Weights of a small CTC audio transcriber.
Model: 20.6M parameters, log mel input, arch conformer, moe top_k, layers 14.
Training: adamw at rate 0.0016, 6000 steps, batches of 256.
Data: trained on short read English sentences (LibriTTS-R), 26041 training examples, 59.0 epochs.
Rows from block 3 of a small CTC audio transcriber, named by matrix and row number. Rows with one number within an expert belong to one neuron, the router's apart. Each number is 50 + 12 x the weight over its row's rms, rounded and kept within 0 to 99. All counts start at 0. After the name is the row's rms in percent of the matrix's.
Before each expert's rows are labels from the 100 clips, of 14848, where the router gives the expert most weight on average: "top examples" is what is common among them. Only what is clearly more common there than usual is listed. The data: short read English sentences (LibriTTS-R). In brackets: how many of the 100, against the usual share in percent.
# router: router (model.blocks.3.mlp.router.weight, 64x128), inputs 0-127
# up: expert up (model.blocks.3.mlp.up, 64x128x128), inputs 0-127
# down: expert down (model.blocks.3.mlp.down, 64x128x128, transposed), outputs 0-127

# expert 12
top examples: the word "and" (31 vs 10.3)
router.12 135:54 40 38 54 39 60 40 63 46 53 48 61 67 53 17 60 68 45 39 44 30 36 52 51 40 50 63 55 52 61 71 45 52 56 30 61 57 43 32 53 53 42 37 44 21 38 52 20 38 47 53 46 39 51 57 56 28 62 58 69 51 53 36 46 47 53 36 46 36 48 66 45 44 50 59 30 30 55 70 42 38 54 33 59 62 53 59 59 59 68 51 70 34 69 69 38 38 34 48 44 73 34 61 43 42 62 48 51 45 70 57 44 43 61 66 68 54 79 51 68 61 60 48 55 58 44 53 50
up.2 104:27 37 72 82 41 60 59 60 32 61 48 55 53 48 60 52 48 48 47 68 41 42 36 59 56 59 51 48 64 49 62 57 47 61 38 56 47 47 38 44 57 54 47 21 61 69 39 50 56 63 58 59 40 51 59 38 44 40 55 58 49 62 54 35 42 49 74 52 62 63 70 52 66 53 41 64 14 38 46 69 58 52 52 70 36 56 66 46 64 47 51 58 43 51 38 46 43 47 58 55 49 31 23 18 77 59 53 50 56 67 53 60 45 65 44 43 31 61 35 38 45 48 56 58 36 39 46 31
down.2 102:56 34 61 40 56 33 51 76 41 49 35 54 44 44 41 46 45 75 37 38 51 52 34 52 33 54 40 54 54 60 71 45 70 52 72 63 57 50 57 32 38 57 48 49 63 46 54 25 62 75 38 44 39 47 54 45 56 45 59 36 41 72 38 57 23 47 61 44 34 59 49 60 54 66 46 35 53 51 52 50 62 55 24 23 63 39 38 65 55 55 49 61 56 58 42 52 50 49 60 23 45 34 54 59 53 50 81 50 57 84 44 43 58 52 45 53 46 62 54 48 55 55 26 42 55 45 62 71
up.3 093:49 43 32 53 48 40 33 47 59 55 41 36 49 30 35 30 62 48 54 42 38 38 55 40 59 52 56 56 53 34 44 59 68 51 42 23 49 75 35 59 61 52 61 65 41 60 34 24 46 27 40 35 39 58 57 49 34 44 56 50 36 58 39 61 53 52 41 68 60 44 59 57 64 55 49 43 45 75 40 65 52 44 42 68 35 41 60 36 36 56 47 49 50 44 38 40 54 52 50 35 89 49 59 42 28 69 47 55 24 64 66 51 48 45 52 86 41 41 57 50 51 47 49 55 50 54 58 71
down.3 088:79 53 34 46 69 41 46 37 49 72 36 38 43 59 54 38 73 42 65 41 76 54 36 38 36 46 58 41 49 38 40 33 43 61 62 52 43 54 40 27 54 35 38 23 68 67 39 57 26 39 63 70 42 64 35 59 31 53 49 66 45 47 64 39 54 37 57 43 63 47 37 73 51 35 63 60 60 37 26 49 59 44 56 48 45 65 77 50 44 47 62 42 48 51 48 58 59 50 36 51 59 48 59 54 43 60 50 66 64 57 21 57 63 48 38 51 50 44 47 43 56 46 61 58 47 54 38 36

# expert 48
top examples: the word "her" (36 vs 3.9)
router.48 107:37 58 57 38 31 41 68 58 43 29 69 49 43 65 35 36 47 56 49 47 53 36 40 72 60 57 52 46 43 28 50 44 36 61 49 53 43 45 36 34 49 54 37 57 36 29 37 55 35 38 66 54 47 57 54 69 57 60 67 40 58 54 56 48 65 66 56 54 66 60 41 38 60 54 36 74 33 72 45 62 18 28 56 61 57 49 67 65 65 26 58 47 65 38 42 47 48 44 62 39 38 49 70 66 48 30 57 38 53 47 46 59 37 69 35 34 60 45 65 34 49 62 60 61 50 61 53 41
up.0 114:76 72 44 76 44 35 62 52 46 42 72 55 43 58 50 63 39 32 59 83 34 48 29 50 56 50 49 41 45 48 32 23 43 65 64 37 60 54 42 39 56 42 53 63 53 38 38 50 41 48 61 44 43 57 41 67 45 50 71 51 44 55 39 46 48 50 60 53 70 43 34 38 56 68 69 58 45 53 28 76 47 17 44 75 39 56 74 59 54 50 46 53 56 38 48 41 57 64 46 50 52 56 59 52 78 56 54 46 53 54 49 59 36 54 57 55 44 54 30 41 39 32 53 59 48 62 39 47
down.0 117:61 62 45 58 50 39 53 55 44 65 34 58 40 50 39 76 50 53 39 64 71 38 38 71 38 44 42 47 56 57 42 46 48 58 68 61 44 34 42 46 65 74 28 58 38 56 50 52 23 59 60 54 71 49 44 41 40 45 45 54 44 58 52 62 33 48 61 25 51 52 38 48 61 70 74 54 62 43 71 67 38 61 32 58 40 62 49 32 53 24 63 54 52 67 35 49 37 56 55 52 45 46 57 48 46 50 55 53 16 47 22 35 47 52 59 63 41 39 65 26 56 44 45 54 65 60 57 60
up.1 101:36 53 62 50 53 58 43 60 38 68 65 52 47 47 44 52 44 47 56 83 40 45 32 72 63 63 57 43 45 45 29 45 44 59 74 66 87 38 52 41 51 46 51 41 58 63 46 36 46 47 51 41 53 43 56 70 37 43 52 68 61 43 49 50 44 45 45 48 41 60 52 35 71 49 49 59 37 57 28 52 42 33 48 57 56 65 47 75 45 24 44 54 54 43 41 48 55 66 40 40 55 18 62 44 55 48 24 56 32 50 54 62 35 42 35 70 41 60 25 44 41 55 24 45 61 60 55 55
down.1 102:66 44 44 58 34 26 37 59 50 46 51 34 50 44 55 68 62 58 32 43 46 52 55 40 49 49 34 25 68 47 44 45 46 47 49 61 47 16 52 38 57 62 55 48 41 36 70 64 40 60 54 54 44 45 61 41 54 60 34 23 51 65 51 65 50 37 60 40 67 56 33 66 57 56 54 58 49 43 50 45 34 53 48 53 75 73 38 46 59 41 56 39 47 63 18 53 38 40 66 35 38 60 60 64 52 56 51 50 29 24 20 52 41 52 58 61 50 34 72 41 57 47 45 48 63 56 35 40

# expert 46
top examples: the word "is" (27 vs 8.2)
router.46 126:48 57 65 73 43 60 49 63 44 58 54 35 45 43 36 63 58 40 43 43 58 72 39 39 55 50 52 30 44 49 53 36 30 77 65 64 59 56 33 39 65 21 42 39 66 64 40 58 55 53 32 47 44 43 27 29 62 48 71 64 29 50 40 69 65 57 53 36 59 68 41 62 44 52 37 36 49 51 54 57 54 68 48 41 54 57 56 52 32 61 37 45 50 58 79 38 41 61 48 58 48 50 45 44 40 60 39 74 43 66 46 53 57 30 57 53 27 58 35 29 64 48 61 39 46 49 52 58
up.0 101:74 47 45 50 27 51 51 61 52 54 48 68 56 41 49 47 62 54 50 56 50 36 64 44 51 35 44 52 40 46 44 47 64 42 56 46 44 39 45 24 53 58 39 60 70 70 49 51 52 54 80 52 63 53 54 40 57 57 50 46 55 70 39 54 34 33 63 70 71 21 55 43 48 57 60 50 55 45 70 55 37 50 59 49 48 51 61 29 50 54 35 45 39 40 46 40 57 70 20 52 54 59 52 60 51 57 53 73 32 50 63 51 24 33 83 49 56 33 49 51 61 43 67 62 52 21 60 28
down.0 103:60 88 51 33 44 14 53 46 58 48 43 46 54 52 53 52 51 50 72 48 60 60 61 52 49 49 62 72 42 41 46 52 50 45 44 47 71 41 43 55 59 38 54 59 48 38 57 48 52 45 56 36 56 59 46 73 32 47 65 25 71 50 60 53 38 47 33 43 59 46 52 59 50 34 27 40 53 31 50 41 45 46 55 46 55 36 69 47 58 45 29 68 61 68 53 52 44 43 40 52 57 32 47 36 38 60 26 48 53 54 26 48 49 48 62 52 40 70 42 25 58 55 35 15 57 60 57 34
up.1 110:51 56 74 65 45 47 51 47 42 52 68 47 52 53 64 44 55 51 56 54 57 72 27 56 31 62 64 40 80 52 54 36 27 47 55 36 54 61 42 35 60 34 54 50 57 54 29 40 52 41 62 49 50 43 55 38 75 63 50 34 48 38 55 48 54 73 50 30 53 72 44 59 70 58 28 58 37 52 63 54 40 56 60 49 60 59 58 35 42 58 72 54 49 31 52 32 29 55 70 50 39 38 56 55 58 60 18 60 42 60 42 51 41 42 58 32 36 49 54 50 66 42 75 34 39 66 50 57
down.1 110:48 42 63 45 26 73 51 53 46 47 41 43 64 55 34 44 79 50 58 51 55 60 47 42 63 28 33 30 56 56 35 47 43 35 54 40 60 64 44 51 65 55 35 32 64 60 48 39 52 40 48 58 15 44 45 63 44 44 67 48 54 38 41 64 59 53 38 43 40 58 36 54 70 37 48 56 42 58 24 51 59 72 59 28 72 57 57 39 52 34 52 62 72 74 70 44 39 46 60 48 44 50 30 80 55 41 44 50 37 46 53 46 47 44 36 43 43 40 52 68 59 37 52 51 41 35 46 36

# expert 60
top examples: voice: female (83 vs 54.1); the word "i" (41 vs 18.4); the word "and" (33 vs 10.3)
router.60 094:46 38 21 54 47 42 48 49 28 48 60 52 52 31 53 42 43 35 40 48 39 37 54 60 59 44 51 60 54 52 63 63 46 51 64 43 52 62 52 36 47 78 38 41 70 37 42 45 54 45 46 41 41 48 32 37 53 50 64 49 37 46 56 84 68 51 48 47 69 33 41 53 79 74 21 69 32 65 37 59 68 40 39 49 58 52 59 61 63 51 46 43 59 51 55 40 55 54 52 17 53 27 45 63 30 45 73 54 56 35 37 69 57 44 41 50 50 40 36 52 63 45 43 59 61 54 47 41
up.0 091:58 35 47 36 66 55 53 49 69 62 43 43 60 63 69 62 42 39 63 52 50 51 66 29 46 52 55 72 52 40 37 60 58 38 63 16 61 51 49 60 57 37 46 55 60 46 56 52 67 52 46 43 61 57 58 58 52 58 37 36 45 66 51 65 61 45 56 53 35 43 62 44 49 51 42 39 60 70 57 56 60 43 25 44 47 23 44 53 36 50 65 51 22 31 64 55 58 35 38 56 53 54 44 62 75 44 38 75 46 40 57 46 36 50 62 86 57 39 59 56 54 58 62 26 33 64 64 52
down.0 075:37 58 52 50 46 46 50 44 35 38 60 59 39 43 37 58 66 32 54 58 49 65 30 44 61 22 32 64 45 49 51 45 61 44 63 47 54 55 55 54 60 47 57 72 48 42 52 37 49 41 54 49 35 45 51 53 65 48 57 34 42 47 29 57 57 55 60 42 56 65 56 58 41 47 39 47 59 34 56 46 87 65 57 65 44 54 26 26 31 37 50 63 57 55 46 65 54 41 67 45 65 48 08 38 53 38 48 38 61 50 42 51 45 47 63 49 33 57 56 61 58 72 46 31 48 63 18 70
up.1 126:38 43 44 43 49 41 33 60 36 44 35 51 61 37 51 26 52 19 50 59 29 27 33 71 65 50 42 59 43 61 65 66 63 52 39 69 43 59 70 21 61 63 46 64 68 40 46 50 43 51 38 43 33 40 53 51 46 52 26 33 31 63 36 66 46 54 28 43 58 49 52 38 72 65 58 58 52 58 53 50 57 48 34 67 61 53 74 56 47 46 51 35 53 57 52 48 57 36 43 52 52 47 37 57 28 55 61 44 43 48 34 73 58 63 72 61 35 41 51 51 61 40 47 58 46 59 41 51
down.1 132:36 41 48 57 49 62 57 52 41 41 78 47 51 61 40 34 45 65 68 49 53 20 46 75 43 62 47 46 63 57 74 58 35 46 50 31 47 61 55 35 70 53 48 53 55 64 71 56 42 34 54 63 33 56 59 37 45 46 64 50 55 59 49 46 44 36 65 62 56 42 41 41 65 36 77 55 53 58 38 43 51 33 58 21 54 58 56 39 66 66 39 52 30 42 55 41 28 51 60 56 79 43 57 44 31 55 23 36 34 42 42 54 57 40 51 60 53 41 51 60 46 67 68 54 34 61 49 49

# expert 16
top examples: voice: male (93 vs 45.9)
router.16 067:59 55 49 49 61 52 29 62 54 57 54 72 44 76 60 28 38 36 46 63 54 36 64 57 50 56 39 48 64 39 36 41 50 42 53 43 28 40 45 42 38 71 43 49 80 40 45 56 52 34 44 42 68 49 52 50 47 33 43 50 39 34 69 47 55 58 60 55 37 40 53 43 47 59 61 64 33 50 58 41 18 61 59 42 28 30 70 28 66 63 56 40 42 32 33 74 43 46 48 31 43 45 64 54 56 53 52 41 47 39 61 65 69 36 58 41 63 42 52 49 57 53 53 56 26 60 33 43
up.0 094:62 49 50 49 65 32 37 47 35 54 47 55 67 73 69 58 47 39 75 46 52 33 75 54 56 57 64 56 63 34 56 36 47 53 62 27 33 33 53 53 60 73 46 45 57 57 34 48 46 46 53 52 61 48 25 65 35 31 49 49 48 51 66 55 47 61 49 54 47 33 47 38 48 59 64 51 43 52 65 38 68 54 20 36 70 39 55 61 66 47 37 38 34 53 53 38 32 45 54 49 48 55 47 75 29 67 40 46 56 34 62 33 70 48 49 62 66 35 58 68 44 62 45 65 31 53 59 49
down.0 099:45 66 46 89 58 53 54 43 60 69 59 54 28 44 27 31 48 59 87 58 55 38 64 62 32 61 51 65 37 57 63 48 48 59 48 32 50 39 44 43 38 53 55 49 62 37 48 36 48 60 45 35 47 45 67 73 59 40 46 40 50 51 51 53 52 72 43 68 47 31 51 49 42 45 53 52 63 60 60 55 72 40 41 69 47 53 51 47 58 45 65 63 49 55 65 51 40 63 62 62 45 81 46 31 36 53 65 49 61 72 55 43 33 61 40 74 61 39 56 49 60 63 46 46 48 42 49 33
up.1 095:38 49 74 45 40 61 41 47 53 61 67 52 57 61 45 50 63 64 68 73 57 58 43 50 73 33 47 42 65 64 48 36 49 29 54 65 55 70 72 45 45 34 46 46 44 53 65 60 43 37 48 58 58 47 63 37 41 44 28 51 29 46 70 34 24 59 55 41 34 37 56 41 52 69 83 59 38 46 43 59 38 56 66 67 35 29 41 49 35 50 59 59 49 42 46 46 61 63 50 47 45 54 43 26 51 56 67 41 40 51 31 52 68 69 24 48 52 36 55 54 48 48 64 56 39 52 39 48
down.1 108:34 41 36 52 65 51 59 55 88 27 41 33 62 48 66 51 53 59 32 63 38 40 76 63 44 47 57 49 68 50 42 48 34 35 35 41 42 52 46 48 43 65 43 69 27 48 44 54 50 55 43 47 58 26 50 55 49 39 40 52 62 40 54 43 69 62 32 59 45 48 55 53 60 49 49 48 58 68 55 76 56 61 71 41 48 51 68 38 70 76 55 38 47 52 53 51 26 27 51 49 38 44 58 51 18 37 67 51 59 40 60 64 65 38 59 58 60 42 45 56 48 61 61 59 38 49 44 58

# expert 59
top examples: the word "the" (50 vs 25); the word "of" (27 vs 9.7)
router.59 115:51 51 54 71 52 42 82 37 58 35 71 42 51 57 53 72 79 49 60 45 60 40 47 50 54 39 43 51 31 77 45 60 56 53 38 68 30 49 42 61 39 33 32 50 43 39 39 46 44 61 55 47 39 53 48 63 52 28 32 52 67 41 56 31 38 30 60 59 36 34 62 58 61 67 56 41 32 32 53 35 49 29 68 39 70 48 30 57 46 39 45 60 59 44 68 31 46 37 55 68 58 35 41 45 69 59 54 48 59 58 60 38 60 67 57 55 45 41 58 54 38 47 45 47 46 45 63 66
up.2 090:47 40 39 55 26 37 30 35 32 32 60 70 53 68 57 58 40 55 46 51 51 67 32 35 30 37 68 71 40 55 72 44 59 55 58 60 55 73 53 48 45 55 41 53 38 35 37 58 39 51 55 46 47 49 55 55 42 50 51 48 57 49 42 49 30 60 47 50 54 58 65 56 37 72 60 29 47 33 54 38 68 33 42 52 52 37 52 38 53 67 60 85 53 44 42 33 38 59 59 55 69 24 51 54 49 48 55 39 59 49 52 51 51 48 56 49 22 44 50 67 87 60 33 50 43 50 39 55
down.2 092:30 53 37 36 58 45 50 18 23 64 68 70 39 31 57 40 50 39 57 56 45 57 71 57 46 44 69 55 49 39 63 54 33 61 48 41 52 50 50 61 56 41 71 37 37 42 59 52 55 68 52 44 47 36 36 47 61 35 39 45 51 56 41 52 36 64 51 66 31 69 65 52 37 52 47 52 53 51 44 47 40 52 48 37 55 62 51 56 48 70 42 49 40 54 61 58 62 72 56 63 54 50 36 46 65 18 32 83 42 61 24 59 39 50 48 43 46 57 36 55 49 50 60 48 44 49 79 31
up.3 118:54 71 48 49 35 21 58 54 39 37 43 58 51 52 48 65 54 39 51 64 46 47 44 49 25 30 55 59 53 53 68 62 84 36 50 56 38 54 62 44 54 56 39 57 41 65 50 48 34 43 59 80 44 68 66 38 54 30 46 56 56 65 49 39 33 52 44 55 66 69 51 38 30 74 70 47 36 41 68 61 49 45 58 32 50 48 53 52 43 45 48 47 45 34 55 23 44 51 24 60 47 52 59 46 55 38 33 40 52 62 52 74 46 35 50 58 59 36 53 47 59 75 46 59 37 46 57 70
down.3 122:61 61 24 40 49 32 52 38 38 45 58 58 46 37 59 43 33 40 73 64 36 58 61 58 57 55 44 64 56 50 57 50 45 40 39 62 54 31 48 46 34 45 72 57 67 65 65 51 36 54 54 60 44 45 61 64 45 46 37 21 44 40 72 35 60 43 55 59 45 34 45 78 34 49 43 53 29 49 51 58 57 41 58 43 71 57 74 52 55 72 39 58 40 46 46 41 37 55 50 57 68 34 38 30 61 22 36 75 47 56 44 54 67 49 45 40 43 57 51 55 48 50 56 84 52 50 58 60

# expert 1
top examples: voice: female (86 vs 54.1)
router.1 125:44 57 37 69 46 46 64 50 61 53 43 51 63 69 50 59 59 75 44 37 55 51 43 61 57 74 43 37 31 32 61 58 34 33 51 55 36 40 57 65 44 58 51 52 24 53 61 53 51 31 30 64 43 39 40 45 50 34 36 48 76 62 53 42 53 51 39 43 53 48 26 58 54 49 50 60 56 43 49 64 92 57 37 33 35 50 47 61 55 55 39 49 53 36 40 72 38 55 47 29 52 64 68 33 51 68 47 42 34 49 40 49 63 36 47 64 59 56 40 62 45 49 40 32 27 52 65 53
up.0 110:49 65 52 48 70 34 44 48 64 58 44 50 30 43 62 51 78 34 43 25 70 38 58 50 40 61 44 49 39 42 38 58 62 71 45 55 49 54 41 51 42 66 41 55 12 42 36 56 43 40 17 60 54 72 59 47 37 55 47 64 51 66 47 54 44 44 62 59 45 48 53 40 58 46 31 59 71 61 45 46 34 64 47 34 53 53 48 67 36 52 63 68 57 57 42 65 54 65 28 54 41 64 51 60 25 58 42 50 68 66 38 71 62 40 38 42 58 58 62 56 38 44 47 40 35 39 53 48
down.0 111:63 47 56 59 50 46 48 53 43 49 51 44 38 29 57 53 60 41 61 45 76 27 31 42 56 46 37 40 19 40 47 41 81 40 65 61 60 62 57 44 59 55 39 71 36 33 58 59 35 65 59 44 45 53 60 47 77 57 50 39 73 44 58 23 58 52 47 32 40 51 34 34 62 51 41 47 41 49 45 53 26 51 54 49 50 26 31 53 46 50 62 61 57 63 51 52 45 40 59 54 26 36 65 65 46 60 67 59 56 39 54 41 35 47 49 51 37 55 60 41 57 53 52 73 61 65 70 71
up.1 088:40 71 35 53 21 46 69 31 66 65 43 48 37 37 64 47 36 69 48 69 59 57 68 55 45 39 49 33 37 52 34 36 65 56 45 52 42 58 48 52 45 51 65 30 60 65 38 65 46 47 57 58 35 65 48 38 36 64 59 50 34 52 42 55 65 57 58 62 56 41 75 31 45 33 30 39 41 57 40 68 51 56 60 30 42 63 48 65 40 48 49 50 66 52 30 44 55 39 56 40 34 41 54 64 44 72 70 49 55 54 42 71 39 28 57 44 64 36 36 64 43 42 43 39 60 48 57 31
down.1 080:54 58 57 43 48 29 58 49 40 62 67 63 52 40 49 60 70 66 64 55 41 41 49 55 56 59 63 50 46 59 41 47 55 48 51 57 52 31 56 66 50 56 38 48 30 51 46 40 45 74 36 44 57 47 62 48 56 70 36 56 79 37 59 58 38 33 51 44 41 52 45 63 34 55 38 74 46 52 72 50 56 52 85 37 44 32 62 48 37 48 53 50 48 69 44 49 48 31 64 47 45 61 36 46 30 65 60 74 55 57 46 52 48 37 60 51 15 43 59 52 64 15 41 59 52 60 71 55

# expert 31
top examples: voice: female (89 vs 54.1)
router.31 112:58 53 44 42 35 46 35 31 52 29 43 25 56 42 53 35 34 43 41 53 48 34 59 49 76 73 42 47 31 70 42 36 51 53 57 47 61 81 67 77 64 43 58 50 51 52 63 52 55 53 45 60 34 42 42 53 44 54 56 40 61 40 56 62 38 47 30 62 54 45 59 61 53 42 40 26 35 53 63 29 68 32 43 43 47 58 38 76 47 48 36 39 67 56 38 60 70 53 68 33 49 50 46 39 31 42 49 46 68 41 50 36 41 49 56 34 50 47 68 46 66 50 48 56 43 67 51 27
up.0 084:72 42 36 68 37 39 42 48 57 49 72 47 33 45 53 39 58 66 43 57 55 52 31 65 47 43 76 62 31 74 68 57 41 35 46 51 51 51 60 51 47 53 47 33 40 38 47 35 56 37 32 44 60 54 52 32 62 52 54 56 59 64 39 33 58 55 77 59 54 36 76 61 75 42 65 58 58 54 28 38 61 56 35 24 46 62 52 24 55 55 67 40 52 63 54 47 42 38 58 59 38 59 50 45 43 62 52 40 61 17 60 49 64 34 60 48 51 63 39 53 66 43 34 49 47 49 52 55
down.0 090:55 41 50 35 38 53 60 54 40 42 54 59 49 58 54 52 63 70 44 37 43 42 39 44 74 61 54 50 45 61 35 32 48 57 66 33 29 57 58 49 37 41 76 52 65 58 57 61 55 72 43 57 58 50 19 65 62 38 38 36 48 58 55 35 50 29 34 43 57 56 60 53 65 49 46 59 39 54 59 50 55 46 45 52 24 22 61 61 44 45 43 72 48 55 64 69 60 48 47 57 39 43 21 52 65 53 67 54 71 40 49 55 57 38 34 71 41 61 72 65 45 68 56 55 58 43 68 67
up.1 088:39 59 40 63 59 30 29 28 44 26 39 45 56 42 37 53 46 41 54 44 46 45 48 64 62 57 60 49 44 59 70 39 54 34 64 68 57 70 72 25 41 51 23 39 42 63 56 53 51 50 22 66 48 66 65 44 51 57 48 53 43 64 48 49 51 69 37 42 40 48 65 53 63 59 34 57 21 34 53 57 37 61 71 52 41 32 50 40 41 47 65 64 38 74 52 32 36 48 65 57 26 50 58 56 56 45 58 62 54 66 55 58 62 45 39 45 58 38 35 64 37 42 43 37 44 57 48 40
down.1 087:57 67 47 37 46 32 29 57 42 47 36 38 50 37 50 42 37 56 25 52 47 60 54 68 49 48 49 28 36 41 51 40 39 70 35 51 43 67 51 54 44 47 50 44 65 47 58 60 24 53 85 46 50 73 30 50 40 49 50 47 45 50 49 57 40 43 62 54 65 47 54 69 39 78 63 24 64 62 54 41 70 46 39 45 40 46 73 78 51 70 34 49 69 51 31 61 62 60 50 55 45 42 43 61 46 44 41 66 47 44 46 38 49 43 52 47 49 55 46 61 45 75 53 32 61 63 42 69